{
  "model": "CTC audio transcriber",
  "dataset": "short read English sentences (LibriTTS-R)",
  "train_examples": 26041,
  "gain_aug_db": 6,
  "input": "waveform_16khz",
  "tokenizer": "char",
  "vocab_size": 32,
  "arch": "tc_resnet",
  "norm": "batchnorm",
  "hidden_act": "relu6",
  "depths": [2, 5, 2],
  "kernel_size": 11,
  "wave_channels": 128,
  "wave_strides": [5, 2, 2, 2, 2, 2],
  "dropout": 0.1,
  "widths": [192, 240, 288],
  "init": "lecun_normal",
  "residual_init": "zero_last",
  "optimizer": "soap",
  "beta2": 0.99,
  "learning_rate": 0.0017,
  "beta1": 0.9,
  "shampoo_beta": 0.95,
  "eps": 1e-08,
  "precondition_frequency": 25,
  "max_precond_dim": 512,
  "merge_dims": false,
  "one_sided": false,
  "adamw_lr_other_params": 0.0011,
  "max_steps": 4600,
  "batch_size": 64,
  "epochs": 11.3,
  "lr_schedule": "cosine",
  "final_lr_fraction": 0,
  "warmup_steps": 920,
  "weight_decay": 0.3,
  "adamw_weight_decay_other_params": 0
}
Rows from block 6 of a small CTC audio transcriber, named by matrix and row number. Rows with one number belong to one channel. Each number is 128 + 24 x the weight over its row's rms, rounded and kept within 0 to 255. All counts start at 0.
After each channel's rows are labels from the 100 clips, of 14976, where the channel reaches its highest value: "loudest" is the band of the loudest frequency at the time of the peak; "strongest on" is what is common among them. Only what is clearly more common there than usual is listed. The data: short read English sentences (LibriTTS-R).
# convs0: first width-11 conv (model.blocks.6.convs.0.weight, 240x240x11, each kernel summed), inputs 80-159
# convs1: second width-11 conv (model.blocks.6.convs.1.weight, 240x240x11, transposed, each kernel summed), outputs 80-159

convs0.238 [103 128 133 120  89 147 142 113 153 151 162  72 125 128 117  62 104 132 184 102 148 151 112 101 110 136 141 145 161 131 116  90 165 148 142 119 144 144  62 140 140 145 144 132 129 142 110 136  97 112 164 134 117  97  89 151 168 139 122 130 115 151 117 103 117 133 166 103 140 138 173 116 109 125 118 169 122 144 119 128]
convs1.238 [147 123 102 110 105 144 128 140 138 118 136 140  96 139 106 105 144 116 128 112 161 132 124 114 108 107 134 113 153 119 152 158 107 150 173 102 140 114 130 102 171 128 125 101 102 126 156 136 139 151 113 147 110 108 145 145 146 149 119 102 154 133 108 141  72 119 123 101 145 142 116 115 120 168 166 172 135 104 129 141]
loudest: 250 to 500 Hz
strongest on: the word "is"

convs0.180 [122 137 134 146 166 126 120  87 116 118 133 153 135 150 144 105 129 175 132  99 127 120 181  96 166 100  99 134 120 135 111 121 152 122 165 115 148 112 127 102 172  96 118 109 110 134 112 158  81 124 138 125 150 108 147 110 181  88 158 122 142 137 162 143 118 124 136 132 100 129 110 141 154 138 119 157 127 129 156 137]
convs1.180 [111 144 147 128 127 105 140 106  88 143  94 107 118  96 132 128 118 194 166 134 132 102  86 117  96 111 101 165  89 146 128 123 141 138 140 103  88 119 141 112 129 126 122 128 151  81 181 103 139 128 154 155 148  94 143 147 127 149  91 152  89 137 130 137 118 119 122 109 110  91 131 108 115 169 144 114  90 135 176 118]
loudest: 250 to 500 Hz
strongest on: the word "going"

convs0.197 [133 189 120 151 108 145 181 126 117 155 120 123 180  69 113 119 170  88 109 100 126 100  95 151 114 158 133 102 125 101 151 121 152 142 149  97 111 103 150 117 141 130 121 138 132 111 120  76  93 134  98 102 137 119 140 127  96 125 118 101 103 119 124 162 146 108 118 158 128  92  95 148 141 116 155 131 114 120 158 121]
convs1.197 [177 142 147 114 115 131 115 163  83 122 153 142 155 166 133 157 115  82 130 151 100 156 118 111 126 111  80 129 132 141 139 133 131 137  84 143 117 103 158 135 145 132 176 101 138 118 134 136 130 116 138 111 111 160 115 106  97 112 146 142 111 104 136 138 167 129 102  59  93  93 119 115 101 117 148  80 107 165 150 137]
loudest: 250 to 500 Hz
strongest on: the word "you"; the word "don't"; text has "what"

convs0.101 [122 147 112 100 150 155 139 104 112 136 143 125 160 114 135  93 142 121  95  94 117 139  96 113 113 140 148 155 154 109 149 150  92 104 142 121 149 138 126  58 181 147  84 111  94 140 137 115 109 156 154 149 165 117 143 175 133 140 140  67 135 118 141 129 112 131  95 103 122 139 150  86 113 104 135 125 132 123 143 124]
convs1.101 [141 161 105 119 155 109 122 125 162  74 157 115 142 141 114 113 156 179 127 100 118 147 155 140  99 103 146 126 164 101 151 117  78  92 125 116 108 101 108 161 136 145 141 155 172 115 120 123 114 139  99 142 114 167 130 152 108 132 106 119 126 139 168 119 174  83 136 138 141 135 137 140 132 128 142 111 142 119 139 120]
loudest: 250 to 500 Hz
strongest on: the word "you"; the word "was"; the word "with"

convs0.165 [152 138 166 141 137 133  97 112 144  96 135 161  89 120 142 139 138 114 121 101 120 111 146 117 131 177 165 135 117 144 126 114 138 151 129 113  90 156 153  86 123 140 167 145 102 109 108 115 132 103 155 140 125 131  78 105 103 145 129 157 136  85 150 163 133 174 141 168 147 103 168 133 124 102  78 164 126 141 116  94]
convs1.165 [127 147 113 108 119 117 150 130 118 158 124 139 148  96 156 139 139 152 149 172 140 168 126 109 139 159 129 151 135 120 118 147 134 143 109 113 164 166 129 151 135 119 122 129 162 114 107 175 152 131  92 114 109 169 123 137 130 150  71 165 133 100 128 118  94 168 126 118 128 113 117 169  92 111 164 125 133  75 111 157]
loudest: 250 to 500 Hz
strongest on: the word "of"

convs0.94 [142 170  92 144 115 118 123 148 128 185 104  88 146  80 129 141 134 117 153 120 173 125  65 132 134 126 136 138 131  58 116 106 145 118 152 118 144 147 126 136 163 142 162  98 153 118  99 103 111 124 134 101 116 132  93 157 154 169 152 131 122 100 134 139 112  98 145 139 167 147 117 131 139 126 143 131 146 157 142 134]
convs1.94 [ 90 143 120 124 121 133 103 160 130 149 166 141 153 118 171 147 104 117 124 125 131 113 119 145 142 146 150 108 131 139 112 105 134 127 133 164 139 132 119 100 117 123 139 120 154 111 120 109 110  97 142 163 102  88 147 164 105 116 129 102  91 188 126 136 105 142 154 115  97 116 127 144 137 129 117 118 130 130 139 152]
loudest: 250 to 500 Hz
strongest on: the word "yes"

convs0.13 [ 90 104 129  89  82 116 167 108 112  90 136 138  81 104 124 133  90 138 133 100 137 117 110  98 144 127 125 166  90 154 148 140 142 153 147 121 102 148 144 136 149 153  95 138 130 141 121 154  68 114 133 153 153  94 119  92 150 133 157 102 155 112 160  96  79 145 112 106 136 153 111 126 152 106  99  74 108 155 120 152]
convs1.13 [127 120 130 166 102 108 147 134 126 146 126  98 164 142 132 114 121 144 131 124 133  95  98 139 158 141 124  75 140 139 125 117 115 126 134 108 112 106 126 142 135 131 138 137 135 151 148 152  79 121 146 135 134  83 133  85 148  76 111  90 110 100 126 155 178 151 159 139 118 168  79 119 167 137 134 101 150 113 146 143]
loudest: 4000 to 8000 Hz
strongest on: the word "mr"

convs0.155 [135 148 132 127 120 110  55 113 104  92 118  89 140 155 152 148 111 139 128 127 102 135 105 105 107 112 122 148 145 155 115 139 177 124 108 111 100 132 116 101 117 151 160 129 177  90 178 120 120 148 180 106 124 131 107  94 119 140  70 139 145 109 138 162 128 133 142 163 149  70 103 161 112  87 112  99 102 141 163 131]
convs1.155 [147 117 178 157 121 112 148 125 145 124 141 157 140 129 125 158 141 111 130 171 117 144 140 113 111 161 145 144 142 132 130  88 139 147 140 116 196 126 140 125 154 106 127 131 140 115 124 158  78 104 164  98 165 141 140 123 135 115 164 126  88 130 160  78 161 107 135 107 101 141 125 118 127 134 113 171 183 135 157 107]
loudest: 250 to 500 Hz; 500 to 1000 Hz
strongest on: the word "i"; the word "don't"; the word "do"

convs0.136 [114 129 139 108 105 157 149 137 128 122 171 111 145 125 147 129 129 179 190 161 101 146 119  89 117 147 126 136 117 108 100 142 138 130  73 102  81 145 135 129 127 149 150 122 128 135 129 111 133 153 118 102 115 101 131 121  96  89 147 161 136  99 152  89 127 146 115 102 161 165  86 131 162 115 149  66 117 127 163 117]
convs1.136 [102 118 114 133  97 116 121 102  78 142 165 128 125 150  79 134 133 122  92 138  86 129 155 151 129  79  95 120 156 141 136  83 142 104 161 148  87 118 127 113 113  92 127 118 150 121 147 157 130 148 140  71 146 133 116 108 121 118 148 126 135 121 170 115 135 134 150 136 141 121 117 124 128 123 118 116 109 111 124 146]
loudest: 4000 to 8000 Hz
strongest on: the word "said"

convs0.114 [106 134 119 119 143 139 147 131 138 141 162  93 115 155 129 122 114 129 160 135 128 160 140 129 140 138 136 112 139 124 115 108 151 141 101 132 137 130 149 113 126 173 116 119 103 143 103 160 130 132 111 129 126 149 101 142 134 121 177 124 161 131 125 109 129 159  85 167  79 145 143 100 122 127  93  57 119 144 148 135]
convs1.114 [128 114 118 104  99 121 166 129 156 129 126  98 117  87 157 105 104 140 102 144 115 150 132 119 145  75 154 155 119 120 128 154 103 144 146 145 158 102 121 110  89 135 104 126 158 144 104  96 146 161 135 152 118  96 137 125 111 125 142 119 136 155 117  88 113 135 104 119 108 110 167 105 130 119 117 109 112 158 138 117]
loudest: 250 to 500 Hz
strongest on: the word "little"; the word "a"