{"arch": "tc_resnet", "model": "CTC audio transcriber", "dataset": "short read English sentences (LibriTTS-R)", "train_examples": 26041, "gain_aug_db": 6, "input": "waveform_16khz", "tokenizer": "char", "vocab_size": 32, "norm": "batchnorm", "hidden_act": "relu6", "depths": [2, 5, 2], "kernel_size": 11, "wave_channels": 128, "wave_strides": [5, 2, 2, 2, 2, 2], "dropout": 0.1, "widths": [192, 240, 288], "init": "lecun_normal", "residual_init": "zero_last", "optimizer": "soap", "beta2": 0.99, "learning_rate": 0.0017, "beta1": 0.9, "shampoo_beta": 0.95, "eps": 1e-08, "precondition_frequency": 25, "max_precond_dim": 512, "merge_dims": false, "one_sided": false, "adamw_lr_other_params": 0.0011, "max_steps": 4600, "batch_size": 64, "epochs": 11.3, "lr_schedule": "cosine", "final_lr_fraction": 0, "warmup_steps": 920, "weight_decay": 0.3, "adamw_weight_decay_other_params": 0}
Rows from block 2, named by matrix and row number. Rows with one number belong to one channel. Each number is 128 + 32 x the weight over its row's rms, rounded and kept within 0 to 255. All counts start at 0. Numbers have three digits each.
# convs0: first width-11 conv, stride 2 (model.blocks.2.convs.0.weight, 240x192x11), inputs 144-149, a 11 kernel for each
# convs1: second width-11 conv (model.blocks.2.convs.1.weight, 240x240x11, transposed), outputs 144-149, a 11 kernel for each
convs0.158:122171152155157136123116153115155128099109117113158168127206182149116101073138175081141098135071106108113097171100170145085146112183170108149138137137027156095119119105165101094066111094116185146149
convs0.159:128088075172132185168015146160122127123135191111133151151087116102113088168143128158167159136079100131147127101123148100089120109140104160081129105132176125125139103150114139088075154169093181081122
convs0.160:156144080111120161119095080138105111116107127129119096154095139121082158175105101147062202133144152129126150179134133185118141144099146124124085096102122085179181080155115138198135202082134098145138
convs0.161:120106141174100129158121130110061117068116102157083147128090130108124133122109155132119177184135102180106139079081131132080083181189132110055089131152139143136188131166107120125082118114171120116124
convs0.162:130119156130111123122106092084114173116144149145146120101138144119047096151174100142104133191117122096049174135127094153070108098138146091140126136114137144165149112076116141164136127076088117082125
convs0.163:159131136094106119107120156136094182108180127153172121090115170141090132161129102074161098123088159137126158171123145150086103137185112097113125194154124092116076090128121114088135152073132144187048
convs0.164:153105133123201124133123155077039164139135138160093128123115117185098147134085087162107160083118108084158095091120146120138077146159111123145171088125128176116132147173109133157131110151191117191119
convs0.165:098045093084136215113163053088125172156168125134135142135090119065155116139065130131124166110106121110110199105172120107157097084108129103139106059130178144100121186115145127158041151083171135089113
convs0.166:164196106182117082066083073165112164097068113144119137169139139129143145092204109079127108151089107169125140120063075060160104095166185121120172137164123122146146172142162087128102088097096096085117
convs0.167:154083153129150165083118161167157173131158130158115138127143143111080106091145141105187189123114136184162117127122074120037120112131123205096060115134189120178193067172116094084085129054103094076117
convs0.168:078189090156163119176168101123166153136164110218147107153123088152152145112146103140121121121129096135158131113095079075112092140125100112130147157188147115105185151154138112155142159081186086142082
convs0.169:089170100106123097124141110165113126098104134150150152153137160136133040132142083120160099069137154126141131087097157178118157127117099164152142086180091168090131175138135124070172088150090156114154
convs0.170:126181083151080144087130098151140137111112171111109165202104153137130184093113092154102147130142112083145102142098160069151094093164171162126182112143129163172173188115114115128122097143118073148080
convs0.171:141093096133139105134134108124122133099130113118038124100148143155122164051146096086141100134137153142091133127131129160115182105107118091124157142109187080149150162142100077124113134144108131116204
convs0.172:104179159124126099134181121163089134150053155120112091142159122127150125057099059111076115158089095141214148148151163124093120169062116104164073102134087122056152118148155164185139138101172153162180
convs0.173:090122157174115129122099097098136131134126121119081089129063117093149144076079129148127093158144162076151140145157144113180173198080156125067157125158083153108104160113156054153145130106187104098124
convs0.174:050164119178102082089083119102117105079092126145143141143150119093093146157129067124092143115141169112103131091135076150127159144222182127082153079116212114156093099153111148100098155101141099110103
convs0.175:139150153087094127130139125119138113125112116134152123092144128115111097069176118127198145133134076138113155129175119164097149111067096082085129080128141151087166121105118121115146120080165139176135
convs1.158:163126153157143117099124091141125141099127133122122128168168160094141219068160173143189116132109083145146101170154092106084130104206062056129134090176106163158156151087109127130108114103080081082105
convs1.159:127122177132100110073102202154057167077098109153151130150125086057078065134071130080141147111117213091205124146117127101101123146163065092088156122162106137058109131131162144094157181159139155166190
convs1.160:128098099110119089105129122134112143130132147085129163090138109112135077124144099079131150137127120112080135092143085078110115164097124066100131123139036103178190146180144077121100123116126027135099
convs1.161:104122132182070115123104119117188143163127157154181125114159143088137139152133165140151148089117149204214090155145151140121113132163081107129109092175060161094131147113140174124107129112160137158112
convs1.162:115187153158154071107112099094143107131097138142141197172111144129110129192109065090110065151169166095130160109121124120116169117157154155140115131109031159111122103109096092095080063134143187115184
convs1.163:123157162111096108166147053112183162126052122106153171148129091186150196187145151176123123112108085065129105108099160104100163106164104098115138118104140150114113148137172177158119124105118106148122
convs1.164:128162112134154098124082103102135152166189101071114177141147106126074120119103146166114166144177053170093172129149104130142125092153126159148132129117097110079181157164159111107176139106134150147130
convs1.165:161191103090066123120058103104098109152088105164209139117145180165087086058081147139117152198145192141140115126188148143058037030149154084109132124113135141081077185174121184169181104111125122129101
convs1.166:122130115158121162180086146141162077065093211128113078084174124164113132143113190167141103104097133092100140113158130152191162125120113085035112122124158121099141099135162134145178092171147153102104
convs1.167:087104054114144163082124123124131099159130126173153147170151196153138155157041082137136180162135120089090128092136145171180112098138192118163127082150115094110134139079179182143183156129120122166131
convs1.168:115048074170087090048159124166083136168139142084070114115153186168127109108110097135058157106068093154108120136078156154092116136087120154131132131135128172192184150105098098092100124120116167154140
convs1.169:141154072074128146115164135130108112174138168134097115122150177108115081161148075084104094205096144119156138132120087108134145140121108075127124171177150169159196121119097133099127095087107137100110
convs1.170:143158130079133139211109133191041126160104156104135175101133110134136134187157110186081079135116097218107182102147122130122137149153119102100070088121157131158194170101114082108165154142118128127128
convs1.171:153155110102131121140105113126032084080067148131115115080140087154134150187055158099122123086166157057134101170145164104108142122104141132118132128132124151149134149094118157111138111056070106148185
convs1.172:142110095100061117165162133111175104075088176102101116173110148134176140137098075104117102164131160110184126079107067098167142098123224130080087202154112149099145129140106145131120162128130142054038
convs1.173:126119098121163124063143080100133115106121147128109156092167118163030167100072084137085131168159189119118149142133115084112083134123140109151091115118152133152144087111126099085137114113127141164088
convs1.174:133147125111108139072172137117112105139211148084152144140166058074117129101211120158131174169106131136083133089122136175148123108111131121068106103167142152119127118155058103135139127103118127140112
convs1.175:126128118143136165113113120152124125108130080159076198094079109056098081164104181171093158097120141132114139101172087139090125151116116109152146174089147165123122150137148098162123149019106121102182