{
  "dataset": "short read English sentences (LibriTTS-R)",
  "depths": [2, 5, 2],
  "wave_channels": 128,
  "beta2": 0.99,
  "lr": 0.0017,
  "merge_dims": false,
  "adamw_lr_other_params": 0.0011,
  "epochs": 11.3,
  "final_lr_fraction": 0,
  "warmup_steps": 920,
  "adamw_weight_decay_other_params": 0
}
Rows from block 6 of a small CTC audio transcriber, named by matrix and row number. Rows with one number belong to one channel. Each number is 128 + 24 x the weight over its row's rms, rounded and kept within 0 to 255. All counts start at 0. Numbers have three digits each.
Before each channel's rows are labels from the 100 clips, of 14976, where the channel reaches its highest value: "loudest band" is the band of the loudest frequency at the time of the peak. Only what is clearly more common there than usual is listed. The data: short read English sentences (LibriTTS-R).
# convs0: first width-11 conv (model.blocks.6.convs.0.weight, 240x240x11, each kernel summed), inputs 0-79
# convs1: second width-11 conv (model.blocks.6.convs.1.weight, 240x240x11, transposed, each kernel summed), outputs 0-79

loudest band: 500 to 1000 Hz
convs0.236:112173107110128138121072123092115102162141149140126091171110077150150167118102092110139099148133156100113113137139095131134115136163152129158096121081097098127170171111097099142106110140113117098132140132087093148125107104125088133135121138
convs1.236:071101126131137109107112162133164097109061137136140119110106125152159088131176132120133150100123109134118145134143125099151121108072075159137149118106118150138086107142163192103135115178107132165141127092067112145108132160121083157167103120

loudest band: 250 to 500 Hz
convs0.34:163166138130112183178098154106120141117102167119103112140130126147128151135133151096119134134069142171171119130122109155158120155096154132127166137102153166127145130124120113084088113148115101130152126140125145114145118106085141097124133136
convs1.34:110140164126090178151138118137104112094135112121099121108154117165181117188144117137128143137107111084147142131103133132128149118137145134109170102144076129125144137146110136138089108098144152096136165133104103094105120050119143136152144090

loudest band: 250 to 500 Hz
convs0.202:162144081121127143146097123143120125137164108155149118160096100171124150074139145139107137126111104120106079134164098124152110125149092112132160104112130158147085105157128135136113110090162124099115061097114141136114168132117147168131139112
convs1.202:109111122091145132147139144163104071148138130135154121124129131115129149153133137162113141143119099121126128140135140155114110075112151075103126156151149113113154117119102149120146106139159129174104127152100106126099102113121167093108117128

loudest band: 250 to 500 Hz
convs0.197:149162130152118159152127134114129146116149179097184109134113098135122096125143124119127163117142133132173157126139087154130099125112144134145155133074133130093135115135134075112105089110143120119121089140125073121138113147136122151153180132
convs1.197:122096131125134166070132135138127138133126131110118151124113145120103129120105151096124120117198114148105093147137103116159123178125169122131143109136143147160155128108135143172140093156134090154135112176146095118086102130123133126138102130

loudest band: 250 to 500 Hz
convs0.204:122082141156167155130159109157083138109124115104120107141193098150129089128130133088115143099111121146159097129143149158105099130135137131136115148124137087096154099098109146082153085154166119125109121152123113071156114092113148115125151187
convs1.204:107111123155109145089134130123121110155111130121108150148153099124105142129152138148102122116097128123119143137171145134127136104126123114159122164136163096128108130120156092128114151198125147107138116084144136147144125109106104133117103124

loudest band: 4000 to 8000 Hz
convs0.12:099120161139160115134129125103124092119123128126135117143139105148095124098156121146117106109118106122077147127128114113142064094148101121156115104078104149129074134140153154111101166133121064131151105115152137137118108107113109146127178129
convs1.12:128106134131103113123139136145142171130133111136110135160153141154148102125178170152099163107121111083184148147117074152108105135117081113128142113164124114109138156155104081117150151144135119147172103107137108114075115171124117179132123106

loudest band: 2000 to 4000 Hz
convs0.221:125091139134125142140145136121159101072085155161136128141130084126146172142134125131125097107125112163122112114119115123083119131130151134154143162124141138143131116137103160158174121112137163114145153101107128126125129096156146136145143159
convs1.221:133155145122087145137154142092120107107146130105134140123085101084106128095164131090133094119102077101120064162147135133117112111126103156152141123131117104133135137098091088124167112148163104136147121118096123132156168110161085139107137150

loudest band: 250 to 500 Hz
convs0.33:139074134145135172102125147120142156086126107159149157106100116125180164109123101107144105120121112114115116112120144142108173132097099087126151141104117144153140122120165140106114103131135118102092111182126145086131123103089130157115108149
convs1.33:142123137132151121129150169095104105082164111079173130173137128178141100161145135139103087119116122130172185105117126148121139131117099145161132131130116158147099103136134133088116132112130102135176086156141100142141101072108137154148115101

loudest band: 2000 to 4000 Hz
convs0.51:110125129118136136120149142095125105112136099114150124111140111128134180147143136100129132112162124104079137078092139114144129139112144114139120105125140115108072098151077119115137154133126056174146081093131144136143125165115117140114148109
convs1.51:133152133142150135128122141145134151125123150186142110151153093138144170140173138132129114086119134138115108118156143108095120170116093148133156129133102135139157147126126109123157182154122086091134136160129140115123119115113143133097116155

loudest band: 2000 to 4000 Hz
convs0.93:143108106159092143123145117145141116094146135096085112125120137149117135137113124129154122132106121123070147153119126123125098146081139122109151105119152180095067168057092101107087124135165085156100097126123132087165098139106108140132154152
convs1.93:132135128154116137163122145127139175101132126145118136119119125149123178109152126111093128126104095108162170120183095143152157141168126155141141128106149132135136206100151112130126134122113126077141076154099127089156125153114154122168152113

loudest band: 250 to 500 Hz
convs0.42:138117108142115118161136190157113117148133108136152125166126115104091104107117147141129104138134149101147164102118145118132131125129181148094140110117143115150090149096168161138176124110105131117134133111152144135122128134118146142139103102
convs1.42:130132144125133134153113108078105147146158106148140114121150091133107120140179132156138135077124153100149152108120114159191119115115168158136108118138126085150153105117129138093066106143123162072148091148127168103142151100167202128083124109

loudest band: 4000 to 8000 Hz
convs0.200:157131094111114089148100132139142108138098112138132147141091110152137143122154144117144097108153106126141154126113142124097168168127144132112125107107128147129090139167095118106140116125131152137116135099156139135125103144146128128126065112
convs1.200:115126153145108117100077083126121089158148151143146145150148144142120133114146087105118143150096150110091122121156138151114132116139108146110137146120161131097147167110112103115066109134118117148092139143109148155143121084130141132113122135

loudest band: 2000 to 4000 Hz; 500 to 1000 Hz
convs0.48:150111120108095108095137159136140123135106115107106158111117150144169120139146142094134107132110119126115095104095150149103126121124136122122167153105180157113127189158150166129159141114077116153130170156107137109126147111148079134108141166
convs1.48:126138128100161138154089131109123118130101107088124105128145151164168117113145115100153115111095132120103122098147140109166108123112105143103140168116138111157111123163092180141113163115098110124131195147127102133080156183117109074134116151

loudest band: 500 to 1000 Hz
convs0.79:134116157101120146157166170134135151113113143096099147132094075124136222137091153147122058144120138130104108122085096109129122134125102160121115128144118115153183124119114152092125171123091125158130133113113154153138113104119143103113100132
convs1.79:094136135122153114099157162130157148098100105121126108173127152169081140128146130115136139137161129100164120148121110101121116119151134126105178120113109105099157129155143157183148154133138115152154167109126098182136132140142134074140156122